config.yaml
model: "contrastive image-text model"
dataset: "photos with spoken descriptions (Open Images, Localized Narratives)"
train_examples: 50862
image_size: 64
crop_scale_min: 1
horizontal_flip: true
translate: 0.12
tokenizer: "char"
vocab_size: 53
loss: "softmax"
embed_dim: 384
encoder_arch: "resnet"
encoder_norm: "batchnorm"
encoder_activation: "gelu"
encoder_channel_attention: "se"
encoder_depths: [2, 3, 4, 2]
encoder_kernel_size: 3
encoder_stem: "single"
encoder_avg_pool_shortcut: true
encoder_widths: [64, 112, 192, 336]
text_encoder_causal: false
text_encoder_width: 256
text_encoder_layers: 7
text_encoder_norm: "layernorm"
text_encoder_norm_position: "sandwich"
text_encoder_activation: "gelu"
text_encoder_mlp_ratio: 4
text_encoder_head_dim: 64
text_encoder_fused_qkv: true
text_encoder_bias: "all"
text_encoder_qk_norm: true
text_encoder_parallel_block: false
text_encoder_inner_norm: false
text_encoder_drop_path: 0.15
text_encoder_positions: "learned"
init: "orthogonal"
residual_init: "scaled_by_depth"
optimizer: "muon"
muon_scale: "original"
learning_rate: 0.011
momentum: 0.9
nesterov: true
orthogonalizer: "polar_express"
adamw_lr_other_params: 0.0017
max_grad_norm: 5.0
max_steps: 5000
batch_size: 128
epochs: 12.6
lr_schedule: "cosine"
final_lr_fraction: 0
warmup_steps: 500
weight_decay: 0.08
adamw_weight_decay_other_params: 0
Rows from block 5 of the image encoder, named by matrix and row number. Rows with one number belong to one channel. Each number is 128 + 24 x the weight over its row's rms, rounded and kept within 0 to 255. All counts start at 0. Numbers have three digits each. After the name is the row's rms in percent of the matrix's.
# convs0: first 3x3 conv, stride 2 (encoder.blocks.5.convs.0.weight, 192x112x3x3), inputs 64-79, a 3x3 kernel for each
# convs1: second 3x3 conv (encoder.blocks.5.convs.1.weight, 192x192x3x3, transposed), outputs 72-89, a 3x3 kernel for each
convs0.113 102:140137132125158104108091097121107106116127132134131128119126152093128133130121132116094122106136126128143129140165125133122130163121113106113111118127095114122105125129160090124154105120160159157070176177130178164043116094131116088125168098144097111130084108101094134145127094118120130130116099118096135137108133162112115130129154129159140138112116122172179135213193101118117119140112112128130105128126141092126114143111134119138133
convs1.113 115:127139123113133105153141142126140133106142107120124116115152149097120116146111125109065095123067121096056125122111095152157106138119134155130128136119124134136121138097145111115100171099095108150093161192116138154111118114158109125121090094147137116140140142140111109137107136100098160107164169118147141093149142105151141138149118116162104177145106091112097131083100095081094111125112090125119110143081145135165084071087128146100160114186150127140113163121128123105108117119099082093103
convs0.114 101:153186170114183145142168130149124141115131123147126138071101107137109099100113150129152136106160146080140131142086118073101137109143139131097125133120145122103137146121141129117117112122111107119117179149143133133108161103119123133117140153143106126118113104134112128155126119140129128123125127119119124134130137120125145133146101131153121133134137137126102154165128140106082118136111133118148106100093138128118133161146142116102112
convs1.114 114:127144136119114117144107103116133147126130152102097133098161133117119101111149167145140097152151139126142107141136129155114132124072089183150120125113121143144144123106100139111135097149147117130113129122127127087120118130124161143123169163140124152088116159130109131083110139146134120170146147187094151133107144110106104092123150130104095149106124131172131110163096114153138117138114166142106110172140138153144154134105146151110130121126125104116140127165142110139126137095133146104090
convs0.115 100:099119120105150067107124128115111104150155154124144147144147159094104128110111114144134136125126091117136097099095151101095141139109132142182141124110129171152172109090147141129102128099108142122190117163182147098141114106098134129085102100093145129122132162184154159145115140140120158142142157133119102116122121106116134153128108114100087119105091091127136173099136155164129150137128106132092121119116136130127149132121146131107086
convs1.115 108:129089124140131119136107164126151137149119102126125075141132144108177141121111161154141131146123154119112099135144155132094122116125128105083098128066131129086139110118088135135120161116125146144124122130133132106147127139124186199149133166135125118089174141126143191116136139172179134124094094125165138070149136105132114083135124119128146071117104097161162155163088185134104127129093187130155152137136175111087145150140164113173146107141098105077089094121123151188150155163162130180132
convs0.116 102:159102114175144106166152092110115084143143115122140134126106127138101128149138152142107131115136123125151126160125173149173131180162151127114127120157126106085127140113143148138137141118145081134122138123127091142096149149120108100159098152164159154121121127132101085076116135140124110168106116131119131135132114098125143145115119137137132126129146127080104137130128126130119107184133120151145123152103098134121130118150133146143136
convs1.116 100:144157128143134144153169152162179122116124131096142105116140128115118147142134129127085111136149138143120127137138129149140189099165146127073094174151118108134101150091137149119094143141096167113124164118150171112189111109125115121085089087124104109113134139124107139163131159151142135149136097136114116151140111142179139141112109134130117141113163145126098116129146103123123107137165149163146160113131110111113078118110071142185123123142117124131116131146127160141102163095104145093124
convs0.117 102:101075153137091132115110187115129103134123098157157115139163132109200103107119102141122078158141123157114154167177101156115091162143109130129130102127121080113115138133128155141101158147113074114177119156147183093155132124105124092145122133147140100097171141113109127113137140112134134123132127124129138114129148133121128138120100137125137113129093121074065180122127156112102132125125132103124116125176177085084124087094106095094143
convs1.117 106:108135164150124114176143144140169127124125138136146164146143111152113128138108111055093107115106156108093126150118116130106088128104129111106177052114141101140096115140162103120135110139117137117137100111125078100090107088103105112139144109129123125123128137114128152101103160145122131105115125114132078122145103079135064102098091123111099115127112114082137130106094116101090136113097117127116117111109167133108127120131139092146146133144130132110085105088080092143117115120121140085155
convs0.118 097:126164111138100123111136116117121115145141107114120116163147126181151107152146105160128140090134162073085101116145146115135182164150165108150091098111104138161107115124155149172114123133105094101093101092122114117161126137119139117135114106160173100078130142072151149103129137106139157143115139103145144141150146143158131137123101114131140104121119116139108129131135157126115114137167155126129118105146127128140149130116132128120122
convs1.118 100:099135128112091124105132149154121136138183106150178140151115132143146152132119148087128154114112090117121092113125127143146148085133163114138121138156138157116152136135138150167101124113110124125119144166125149139136101202184120155153105118084132158159106121138126098112126121131173156132087120106146099133153132075140111144120139131108134120117131125106135143160127167131140134093084165108111102098078127158104144150098124134102100154152140193150121163154127091146117119139142149134116
convs0.119 101:155117138168116115151129093134131126126150126105084094151178089133171060110135126163172101154154098158111091122160119147141109115117115166140130150165135154158118158142108129137112110132100120146073130176091128163148154094146152114148149115122096115134109122109118147121135124119112114156113133124130142138127163136121153112166150100173156148138140120142117095144104083108150163135128084107128093141119096116124110150140108109137137
convs1.119 114:145184189146135114118141137105117125096129143128129156143117114138107106142110085144127146147109120120121119128109121167147139157122147124109128123116114139140134136134138107131126120155120090094141119113144119068144151103105122106124127131143138118139103144117092145119122125170142163197132107136117141107099120081146103092160124114165129127106139130132121105140132138135125131147196118116146173101096121097178154143127132102148122101146156103106112085143148156140136127157177117104116
convs0.120 100:068126086141126105104084096144114107136145136143133117097064078099097078116154097131145113135143129138128084148109117124137139137125123115096129111114163136146140137126138120118122107139143155156143118148118160124122131100115154111132153116166144104119099071115115098114127114128131140131114149126119109103125115126128110119106140122134148097128138120084127131127108115115110113140130154122113115102145146102125108105136173071091103
convs1.120 095:118152125165154150113158145132134161141160127154135132118173136122182091085131111118171136109102152160135141151152175141112130112113094101105134140127107142136106125112125124128140111142127119092112149099104101092132146128111147097109134125109132157136107169150122125106153137122114094133167118201110141137139190110114121123120187133113136165087097128180133129133122128143133120115132144136127131157170177163118105099119117088077104133131157135173153111143171157127168132127181091118154
convs0.121 101:104138098098149129096163116139131125106111094118101135117080081138147152115147132124163113148108122152106128155176164219174188107094102146135132156136117131129150127125161143127134104122144141177184143153161116125095153146143119133124154141140108134133125117117134137143110108105133108122108118099129110146154140179145157167163153171148118126115119121109139146129138113115112099106126112091121121119124130148122125125129122103108118
convs1.121 095:128138108147148132144176149095079153145147175126109165132158163149158160117109070131122122129168120160158173100132162113127133116138146117139102114117098094126099127130163117127138104084093125097125107128105150108139147119128123140139120118108097117133137127153107140123140141172135105141122118099114142152128182134123107113139118099159101111136159136088113087112144091120156089120130097125151143128136144128104083105130107100118096138142120114118109110093091101118104101123103148154147
convs0.122 095:101132130122136132119109120119132110124131119118130142111112127125123111112089105134132113097146146110112109110135138159153119115144107135122141124120136144099117168170159125142124115097127129201153169148147147185144110128136089145164139127152143129085137178129130134137121122127120114146116102124115131145128137137124143112114100087121108134136130107134155082108160110155112123110106082098097097113083115132146077147150130137136099
convs1.122 099:125124142133136107134106140150114088150180132146143141089111086081127105104126125097128096124121074110102100160136097154106086146050099111122107156108135125086129141116055127135114175152133173164151127148126110122130144100122167139152148124174130100135186128126130103133136102104128142098124124120119117120123116135136111106169179145160119131091152140175158147142103161131139146141134122144120131124097114106130151083164160165156171121129115090133083109118125107119131144111128140091102
convs0.123 105:108124094116119096136149133145138126175172146118160115160176157148188162098129158115119128140121071157125140132147122149159128149097104102138150093138151123124127120111131131122141095094107155114162112124170136130113095107090133114103102128119114175188134131177122130120135125179126113133115123140150117113156130121146137164154135137135142175136107084107087142118083095161171119109125138139148144127141155166134132125130103149152151
convs1.123 118:076162170155127128107135138116149160107169215134135145150118079113120111101136107154147153151127142140127110161148110162139142133110138119086114117105093112146107168111129126125100122147126134134065137102117098141125136097114127136140117130102110133108125104126145128149142114153133109128148135119143196157119136099135086101108154078150134111102095095143165121149113130167152107133166115122152141196147138125158172140140104127127087154125149120148107122112147177159145157144156093127115
convs0.124 100:099139118144149138134136144103135165094100137113104113140100128173137170113106160113130134189101118130092097108111117092106129142107162146100145097122119110115133108140155099137108145146165163128128101118071073149056108156168146122137108081118094093084130114152162128147139137133129134131149161152120106130151164140116109113094110118105125130114140145139149077114161153114178136150143140117148134139142132153135136131148142153121112
convs1.124 091:101142123157170145109136129168129100128096054126139105159116162112108119099120117101128114144121126145122090141103104154151129100114129155162116131143109155125131108101155116117095118130131102135106135098100131102119153130146127110077109097086091122118141094120136114094151133145135143109111115129143082131136095144120110120113107117124079083113119134163158129097117095119124133137126124149123141146133140149142133133160168140161159146131186124109136137136118124117121175103078194141138
convs0.125 098:108154118162116130149155145149117140130145155131134100090124132086138167095143129125155098151162112137143120104151149089110110178165161118136116113122103119111098105087117113122106141174157109121102178108095149069089118149087136122132108104124138146170099135144140140131120122135111126147102128135108124138158132124119132132100107086118106119131166173088147135161138123104100148141092114106091100170137149115123127150110098146126132
convs1.125 092:145131161119070134114129095161180090144180125153100146092086114147108104142110137133120134110112122110108141120114170127093117106107096156182156136099108136107104125164166072131133114107125117120136097106105132092114145120108172149082168158115152147097123160124111133111131117140128123121157126121118070147122091159108147168103137102104133105131146148137110128136122103118153108135140131148111094127138110124107092124134130150123124176148135146084105121108124136146071122127116182154164
convs0.126 097:118157131153163157141099096125123137139136123104122117156145130108124147119116183131087099106139135140101135082130130115119078159106104110119115123106138153088099167159152120120092110112091085130100147180151081118130083096139101139160112111143090094114085124118148117152139124151118113138131110135122136114099114131119101112114153144074110102095126144111078113152081111100099099127106130133128126139104119132128142141112109127138112
convs1.126 096:123139144131141109118100118124114156141156144097107100127127090150146150133109147134110058101106110125139164148158162152157166154161129118160173156150166150124136096096123110055114140142134126155109145106090106142114142128106149152119128120102132139106110095116130156130113082137146124161130120169144112097092090146121130131148140093122083110143111098147150145132126159138142121132128127112144141062134151093131147146136143158172154106127113089116085113130110108136100119131115134118089
convs0.127 101:121149159118100134126111093134122143120136155115104124128111189118154148136121119148126112159122135135133091145124106114119136146126135100100106132123110112117142146114145106086098118130110124085178091123070112165120131184149080117149116124128108097100135119126095132123138107128142111132137131146136173174129150131121119102136087119135116131119125132100076158111126160158099153148125163120107151120146137123125162134122104140154148
convs1.127 105:163108117151122110150124147118146089169153115136123115161103155165115115121096121095126114119154135125131123129145135151164163089062099123138115128157118143098120148128109105156113172163161107103127105126099107075103129110138121055089127104085120155120111083151113137144145123154124111142116105104146097130158101146135113117106103129093134123099115133126098120109088120118077112151106137139134111137108160106144154151143115157165125149113103106099087100129097097132142125143128105143112
convs0.128 104:103106148131115181127112163141120102141155148121131125147100143140129132110066117093106130130096133136078117133130106143133153134111119175147100128161117178143128139137123140148141133099131111118159121148187188153113130156108131116126136125124130130070138117106140132122114127093100102115111142106135136130135125117126120162154107093130115129144116118176088065141103077118135139140145173156165148107132135104098104156127149116085110
convs1.128 104:115167112123115111124159142111094137133112104155125128126123169116144119097100083138157173114176179142124100124151148167141132151112136131134163157138109137111100114161142131155146173133130080108084089137115111108127097118127110128132087105107107160130131137132128146140129110129114138055173194155139125112138134098129124117153097115165159157115125168092112143118102169130116136118077109164099065116145132162106142137135142165141152077116133104121128129094116123118131071135111117139084
convs0.129 096:080133126092092107073063120132145124131160157117136129119133131086083117059061110132190120161138132109161139132112127085146115114147120168150120128123124100100125115134144112121172125145108124132140153108095124166124114111128122115091096158123103150120087137149098163176135141128117133120128124143137136126115120112097109111124124120111100109160149109151122142093070114133117136144121121170164171181138120150115148144172150130102116
convs1.129 090:165126104153155145107086110136157158126092105138146100138121134098109101122131130065096108119103129103128161125105144105106107096104133157131139140124114112118101123145116103131112114123117071044086102083098114125127138174181131114105143124119098125113119085105117136126113161118098135145143124124162144136135078164132081130132108129118122143132144110106118096078121118126130133153154138135109144153112134109105098106122098138134099153176137152145133097129130155158158177139135147166153
convs0.130 102:151166121125152091116130144116111145115136151059104121078113087121122147110106085131160130137130108127154164110129131127105151128143143120097107133145128181136110158154152156155138137140148114121098149056135168119146110134132118147118101130146114147097119127132139093085109125120139126127129101110089114139099121102099126098156131145132151125139124146154150108143106139142118153066117111122156150099147180112120123078116126110144136
convs1.130 103:142142090127135095125165149112105145123106138152147153122150160124124116113126125102121107132121167057084121134128154111118121084103153098165166181187163143115101138122140126101138107125142148136127152139176158178182130107127084098095136125130126099123141148096095097140105132093141148196130152115069161158134139144125142144094111137145145141139144123105140115109123086115130117093113100107110113148128123115108095131131176130100098083106126141127140087131120091097110116084111104115112
convs0.131 097:129147069116111111096106125119100093133136122114082097103117111104095130127128107181178103134156116126130158153102112151094106153151130122124131137167145112109130106139131112153164091097134181068058116114159116132137142113131089133129116123147115117146101095121118097133136135122142145145125149143121125129117134141119117127160130140116112147109110109174096094161073165114139146094089134109146156101153131166115088153112126111144106
convs1.131 089:129127123101151143178157127128139129130109098134142105126109085094089101103044140104149110109087122079125132117103129125121073130140125104108103137096104146141128121128134130082104094113109111082096111123138144095141150153152188193106185179106105146119178200111133167115122134108118101092122116129144130141124130146145144125149145150132152156180119126139115138113171112116156101137156144137117137143092129097108142127108111181152144149114143143122100132103154109137077172134143130139143
convs0.132 101:130127130084080100103035139169152151178139166145136131144132089141191104159164139096128135098136165084107195096142097147114152096114118105135090090132097123096142158187159133137148114136122187091140154159174145104141118105146144103181157097145101109114167172104114095139137125124128130110113128128110120112107111133139131148149146128110105128133132127125112148203129148119111109139137128162163132133158135114130135156161163138117154
convs1.132 105:112133117124091160090074117164127142134166152109099163143133078128170104124154150124115162163136116174119122141163167129133127133143093150085121112136129137159157128130084141111137129119139112160173076162155095100135152127141122116129156123145137097117137169099168168155125070063133154140112099110123175121125073093146081135205130134148113085142092124143148123118140166100128147145184144143119185109143144116200164107157180135128119132168146108148099110110115102118123109156186118152111
convs0.133 100:154161101134163153121121103096115143080074107128121130152144147121123145155106148117136133160129137114137132122166160085109159127097151126110123134123131117118118146159112131162142194137123148180177117172123093088074130132108111085068116145129145121111147133100112132093131124138113113124126110116134119145133125146126141139105143112124138150135186148144156148099117140105138116130130114129134135135135154114141105102117094106132115
convs1.133 112:122119133143171132114089107114147137108147097112092093112116137093147161135132153124107123116119143096154106125151154105129141117150113098114107126142123105127095101126109102098113116106107126150123151141125104101117083121128120116098147110116163142144144113099143133082129107116124091164125105187111094066091130112107103158184147117133120125133144075095097115104104098111094127068123139099167150124161189150153118166147129142116130116153153120122137123123148077084140077153187109158134
convs0.134 100:165090093158164109126094140130113113105119123151116123109125145150129115146141106101102118117113103095153143099124084114106111178112133120108113142139129151183118112129120141139134135138139135102102156124108176170115090108132126123135112103142123109101117146118100122139145119128138147122130140122160129099145144123128128121114108106142126124128125121165110118143118147108145160085107080096128107116145109133122137094119183141128157
convs1.134 099:136156142115099109136112118131116137108130097139140135116136103120165126083109103140144165150140136164156116133128198149161174118134136107110107149186174136137139082122069108144104144092120127158125111127192161137141129131082120133136092125148163101149098141115151139140118110120152155108131149116130153124138168140092134145107105116131119110123107110125178137135179138118107104110090108152130136140108113149144159125168084148153174099114108099149130063095101114169161142169167135161077
convs0.135 101:104117122136127158159143136115119090139112121113120138145115127171161139123147130090086116146132104110100150104092113113148092084103135089116130103114119099122084140114135140161151126128147166106085171139111127167121082121143143089149133089126141125163122104096116110114119120115120110118121116106098104123127164159157128162147153107107124111119144140153155117181106127134124139121131127144122127109136152149132132118130118147135126
convs1.135 098:121141129116083118132136114146110094107132108129110147127148175131101127128160134144128125127115129130086116145123169107138130105112118171132119128143165120129144117088163093123114097076079137165133089156097115118110129106096132106096107100130131151128128146104143113100105111120094128118169143141148139146137131123144139132127167102169099123115145128138134131108116132113112113168161119140183156155155189096113144087078124134133165094086122124122127138128165076089124107108075141129119
convs0.136 100:106126117113106159121139128135128141083123139120100117168166162145119126136098111095117113108098128126129125118142121115129136123149154162178172189184158112140129107116134082083100141136109107071119052079139085042090125138110108143113110121112124146145095135139133141112121127100096108104121126122150129136147131140093114107101134134128141133100119115144123172140130137149137180153147147122142128156154138133118123129118144131127118
convs1.136 097:116145146116140102109143126128130122110107117069150148152137161101094120159134120105088100094104116104116131099076078102133137148155149158120152149146133128100121147167146162160118135136139147147128131149124141156146100086092087140135144173142142159170109147101147171173142160148134124131133133128115136172155086132166112130116095119096080114118105098091109140119105131129172137125120116116111123138147120134102110113118106101124150122127112150101088153132134122148100139147118119131124
convs0.137 101:116049186125075141119109145116104111159132140111106114092101086130109107093116087101127123180082115134120122120140121100139134114135073136165162137117147143154100174134133134132113108111108195149097180146090107085104090104117159103125130118123144167157174143191133152089163179155155143118161129096125116124128134113105121111123111128124133152140140161099135118111156093124078105103119107106144155118091114155134133106138106148089097
convs1.137 104:157177170152140124114103094165134157155127130141114094094115130135098129140108095123136117128120113145126159119134109082127157181136133117151126118135110144151109113114125118127076136084079152113149125111139091151145106132096155169111155128141143085103115121117124129162081131134054147148089136137118123103105106109135135136140162126139132120130077130118150134134150119114116098086138129137135128102118151105103132140168133103095158105082137138077148132138094098147109099145092101140132
convs0.138 099:174084113124123134130123095142114117141115091135143125148177095121177117169143117117128137094135127102138126118176110170155124103111098126177146118130145124128137119145115145159118128141108130142139168101110130102129124142150112119141128159120121131100113166151142130131143120109141115134144112120132117122119112145126141118134118139091116110099115115100127115100088103102121130132103125107100100118126098099109124105111114146135118
convs1.138 103:126134109127115154129178147133118144116095143109122171109093128144107055110102075175133140142146139126127123125185184131195214134174150124150115126142130144142149113145120128165104132118130119108126108095109163117128116116126134134113160137104123114137151122101094112158146109138146049153150113160128153147162129152127095135154159095146146126111097140154154141162170135137156146127173141110128155096136129113167152105132135139128068121118139143128087109113076120119122122119127167164144
convs0.139 103:124106130150122104148098066140138142150136148113091140125146153178133135115098115117142106088130123099116123118099088107129154134128157129137125099129117072115130105138133091108120178160172086143178086122160093080090129076151142121135109121147189124119106121099124104153131116138109126120125112138116108101135152116118106114151138169111102165130136133140087075124112092142060111119104102126125122126143154110099105134169131134111113
convs1.139 103:126153115138130137132147115136119095173142065133187121158113174126089138160121157113109108107125118150151152120112122135122157099103112121098112075133077134108108085096110108078104147076158154144109133125090123116117163186137115118116104099103096138108146081120157131123124124109156138109130125137141102122144118150136131139093078126095084107163128111091150115133151142109164145137096126136118139116127148095088096134116098152120109133080107141090149145108110118115129130089096152077114
convs0.140 104:119121138120110127112098148119122090119143140106123137133102126155133197135102181095172163164158137148143128148114149132134164133134166097116093160121101114110096167138129132091114132122101164107124153080150119134099106186161100174150113165136103097080148145144111113104113118135142135119116127103126132120123134132132134127124130154141103159120105131119155105110096110108105085100120112103106117163141128133176130116130134135134117
convs1.140 107:150180131151166120143101113141112123160131076136129127175160144079133114098088110147110111128138091134132113147119109140132122166154168135163123101117104111091100140162153115165105160095094103102110125152121162172149124133134140104108108106085161161196119110101161164105122071107095140130120128120135104120162117108102136111125123190122138162117146143120112146123130155131107193137097124170135138129112148145123111126124130146124149134084100138124094135117129104127099130094112125079101
convs0.141 099:082136119111143135121133135121156122154152163132139111153166093113110110104182114101130142097120108120097114143104130118081089145148099123178147132149102167136138119112116132123132100136105113137106102110128083094180102136106134133106134116096164172185131161142166153154130135119143134115143118108149169128175151136137129115111129122117145142097104107068101152135165080134130102140146147113139111064111088116115101098124076102128111
convs1.141 094:116124133124098142150135163138156128146129101111108093139121184193126165147133165130102122153125115099126140154182137107133152143157129135174149107182111124108117125129104072083100132108132116125144158153190130177121120108137104152131102130139137104128134142107164071112151148140171164164129136101110130109136135145128150158157119164112124153134098120166187164177227163130148103122131171166133155121148138162150137156142117144098117136110125142124123122117111075128097091139101102132137
convs0.142 102:128133123114154107135144145123126136141130148120121112121126114164145095115122128126074105128122111118181127158137124106130110092089094151144116160127155099116104136161163111131109113113105181156150142107148072123126156153103113123094150176105160150136138122144104116136132111118126141121101131121109131132114122118161139142159160173117126120101092112153114103181154125111103134094112158099092096117120138148153157141169124168163141
convs1.142 114:153130153100108150150164166140121082144132134124116132135119117088117118091112077102150125132158115138145117158154138145177196154135157100101139096114107127158105154169155084131137092094071090133107130125109112103128117106098120135126162167117091152121152092075168128087116116144137171181148107093105169092107137081112123100123119121151136118123114102094111122083125143136157137126176120166163135116098113134165121096098084115109146093113080105116121138134149115143137108136162111094108
convs0.143 099:120162139145116130135152131130115146118121132127101097109127152068102127111125149126117150149132212156127128186145178156165162048111105139103106134128112112127138096121110130153134120120103170174100197107126081095151143144134119107127162162168102137136146123135107142086115129099133132122140123113135125115140108120127110107119135109117128141103112094083131096093099142122116099151140149118135122094112079104142121132137123131117112
convs1.143 116:112150146137143141113174149122107157113179135139147112113156129087138142114095090147124094106148092144141156129093142122137144129108124173137141143134127136133115136148152154115166134119130107121105130122115170125113090088107142107123143084077164171154176111109116147097131146120117090101165149178130181066108135110116084138161163111094147131127105135123129133116148129110134119118160174105105135140106129081125098152117099122116114111113121119101129120106121123105139086104115120128133
convs0.144 103:094154149130158144128104151143141113137176152091136131121172170110126143125134159080127114111156141107104101105105097149116116136139123122109118128149117151122133136141126123114107118096108095147138158115098188167105111125142113084108149128089116119124153153159110126142120135101110137132124146123103117116084126128124171138133143131144119117134095110111152122125135090208178133106138100113141155133133132118122119119125133135101142
convs1.144 097:094138146078086133128124160103168090180175140137141129128122122162160144131152145112114123135132160155140077180127095138126110134095121097082109100105116124125135123117089142137131120102122159153107105077116128125090136127113148125154123140115112117132173115149113123145091126094119144097165153126121157141150134134125110108151177137145141166093073136111149115121109122136138176155142157124132108162157105126139161126135154144138086126147106112159098126107152123130130113119114104173137
convs0.145 097:106048087129159121100112136128134129116106087144125105106107123146164139111112105142108100167117097155122099134185187134138122110117133121116142139160122148132120131114119127126120133116129178115111111147102092122094109147121100144111098144097149134129136135149111153116114131138133158149161130137139165170157166143141122126167159140149142133150148116117104188094050084147119117167179152161122149189179162135131107088130109133090097
convs1.145 090:124167133167116139109100103145136141117109138099134112153125128105117136101110154095143120112135106156127156105066078102097102116128125134121154093086105121123078141144183146155121123128100095121096119126150076134143136180200124115152135120127080113136102101105090119112139151129129170130123122151182121131179096122119076102126106112133120136158118129114117118106135111136133128120117119098110107096129087136130110146154117124126146134118130141136145119087129110169149141165174141164140
convs0.146 102:107095140148139133160173120131144140110110139136118099105159107096142147114149172110161131116152152143126114160146124136129157122095134120096124126137125144172191135144127131134133145138139159148131115086161087188146128079157142138147130131080093122128148111127137136169116118146125151161107138144120137124128139118144110102143134112125137101114135118147119150182114094130206204149157143104135144117113116117146143129121116118151106
convs1.146 105:158144123129160110123110125104088095075095112118101124114136139156142128127135108128142116164153132097080106171133164127114137162124139152142132163145109116146130149117119151117134121126144151155131118147165115159136157140110175163103112113102153165114175143100121203154107109102096142111115131112105134143115135132133124108090178131120133117085125133132118113125124132137126137160176127147118124178144110137105135081076151132132162161146132129138126144113118147120108168123087199179119
convs0.147 100:098089109187135066178160088114145118134133107136123103113077082123117105139121148158157118185169152161171117107112123149124116187144138115135135124098169122124150154119129128129162186167142068116113109133167105148186149131150146195121112148129114093141117108129156133164125134145120124135118113130129133096134135102103118119097116123104110138127128147092145176094150144115154146148159172170167181144168143096110098130161140134112097
convs1.147 096:110143103134161140129097119143145095140148120154128147141080104136136106115135117091077156125151161105117103135117161136115159139123119146150108142127151124133114091111140115127157154113133123116121122093119128147125172169175183152166147158153091129123130132160130109129190121127138115141125108147167106124130160157140155122132159155126166136119121119120113102126135112137102116115098134127118119093130077208146133157143112137110149168124162189166153103079144118077099179107142127096124
convs0.148 095:140094148176143151063137098100114148097123138156118146140180130143102156138133146108119130146149121118165133170127125102096109116133142118149129106127141127122094139146131122125158132148169177149071146090179113074124096159126133123137133153100105101140149099153128087134147153159135113172137134151142138148151142127101134103109132146128135165126123162121100156130093122099107125108143148097115149120105116135113121120131147132149135
convs1.148 087:147123136134127127134104090171180083100136110100074087156121124157106141128129155108129140080090116104121123083085141130121158136112128082110085121122122132137132146159172110108114169135122103107111090082128092103104168198088133147113097141117121113104127125082126135090122092106106151125130130084170156119078115200092145162141137162108123144070104123139124119108109100130128143150126121173167112137149089116125131134121144136133183135111125137136143086114106088104154124108122127094140
convs0.149 097:131091092129115127170114090097115117120123116113096063182160109159138121123210122118142118103132136157182179148100155155162134128167136136157149123136096118136127123077093104123120121096132154101084096094117123121114140126101127120146163136124126155127138123136110132178112128121113116112123117130117101152119115129134131116173127125156123135149146127096071096072100067113076078103111095120110098138145134153121124116121137145117108
convs1.149 080:097130130095095112122076093109099127119123161137156102121116134136072079143113126186100070083081079085113116112129162146156131140169165117125112106121117120128149126138115141133120157126113173121128116139128124110138131130099129133100147131093127158118095153145132108117160161129155138146141118154113089112117111130135146193133146137126118134142115126117121099198155137153120101117156113139089127146129087117113124141131121126119090146151149151117140175118163142115117141132133099094107
convs0.150 099:140143174125146129114180135138133138158161132114109109112105090069076077119130089113153105114107122124138151105125093170104151138144171126147109078124103132168123106112108131125130131148126187140092102139149101141169121110140124128127145113182136145163184102140169136109139135148144122121119119118116113131119110127099113137150119120134119130122136128109119102152122121114206116148146123154148120145127100137094153130139139136139115
convs1.150 098:133149092137127146112130117153142077131159144117140137088110124106168118097125135127171107150156116105132141119157178148105141138112135111134121096118115098063076162154112159139115126114119128106108126106107118120144140148150155142128165161138128106132170115117145158112114133135143131143119154157130132112118102094123100105125155141104107163087168154120104135129154146152133114175131141149100138131106154109099124102126105130156146149177137108132125127130103130111110149105137122140155
convs0.151 099:099124144111162161159146144134129118112121107154125134134090084202127085180128111151153098113127139118153139136107146119146142085131115110083131107114139099088138139140124098140129125165157166117108136110155132097139148148116128133137158114136122130126123105101122095137127120150148126113158112142133106084123131128135123125138133148161107121086115116129114132144156150190108114136116118158155155158115122143133125157142166123127136
convs1.151 103:109139111181174132110124143148136141136170132127116108126109111161135094092096125137118126130132137126085109129093114130104126110100111095089100134136166149121119118103087123145119138121125096127145162122114161123116140163163178153157130082085137108148143149121129148111139092113133144095100148097175141148172105145155103138148159116096146135104118147123071086133110113117120134176133172099128158080144143109097147115095082143159114137128096133110063088135115147140140143161136129121131
convs0.152 101:140095128131097124092127150131114124143133117128161178112089117104145172169135128116067106098106124120133135117123105114157119106136096134132145133171121116092179135138153127140133132130099079142152198159106114157109110150109087131116124144130120110123151174161123189154123117150124116135139095149150113123114101119158151143112131106131129122111151137081128100132114126182181159134122152122131147146129122130157114137116132126117126
convs1.152 106:105082149098124101110126106105138165118150167144132114123073079131118151127160139140109110143114100113127116120127138143098149148132188131151153149148141133119136159153144101189156131115136139172116113138154095139165127155140144188155101135115140127107142134198161150161128104124113126134112129134104103129154122143108135151157161101134097129160151107145159114124090122094107083132123158125136126152141140132156120149133142112142123121148125115074132142111094107130108153096107105143100
convs0.153 097:141137145143117105145179120116110141148156147125135148178154167146152139134081131123124111113132122165115116124100094149103112130099080133138148137120111125146122132134117167161140122141135095108125106077118105146100166099126117117137113147111109095130120148103125115091136128132107122114136127138156176170081108135118128135118152120120129125162165122117127111124131138137151107114122114146172160129138143143128093141122123105144126
convs1.153 096:145142107116140122107137133096115122135100167123139140155148160158153179171173204122087104167123111117104148129121103164108119109114103102113091124129127115169138106161159135118135123121138143110110119098089098116104147125140165096084131118096068120099109155094123142162124148154111114154108104113150127186156061126091078147126162130109124117101117169122134143119118116140152142130116103118119109141117146099122158080114131142137172123111114132091151102100146160130136132063104165129177
convs0.154 100:108115174127091112159138102125112121130120136141116115136137123126119155114134136130093153133109133135121122123089085101100089093100134130139156159138115120114100123111132110111129082068146104172154140141117101109154149123136081158112148145112130096102116113167128134162136136131138123117090129118144124162117124092153148139136162180104131165095110138095149138099078111081098095123107113113151151099105127142112129138126123150115128
convs1.154 100:151094118156152106134159165135114035094127115082119118138111124110108149117105171166125133137116113125150125138131133112130123095109118126126093136122115130110122150134124119126103108129150139137161134109132152138141171186136121140124117131100151099099095097107102142063171103144139102125137131180142168159132159203106101090138145179152140164108126147138163092121149092083143125102103131133161145121111086123127196159137164124143072105121170132125137155170113134127103118097112102111091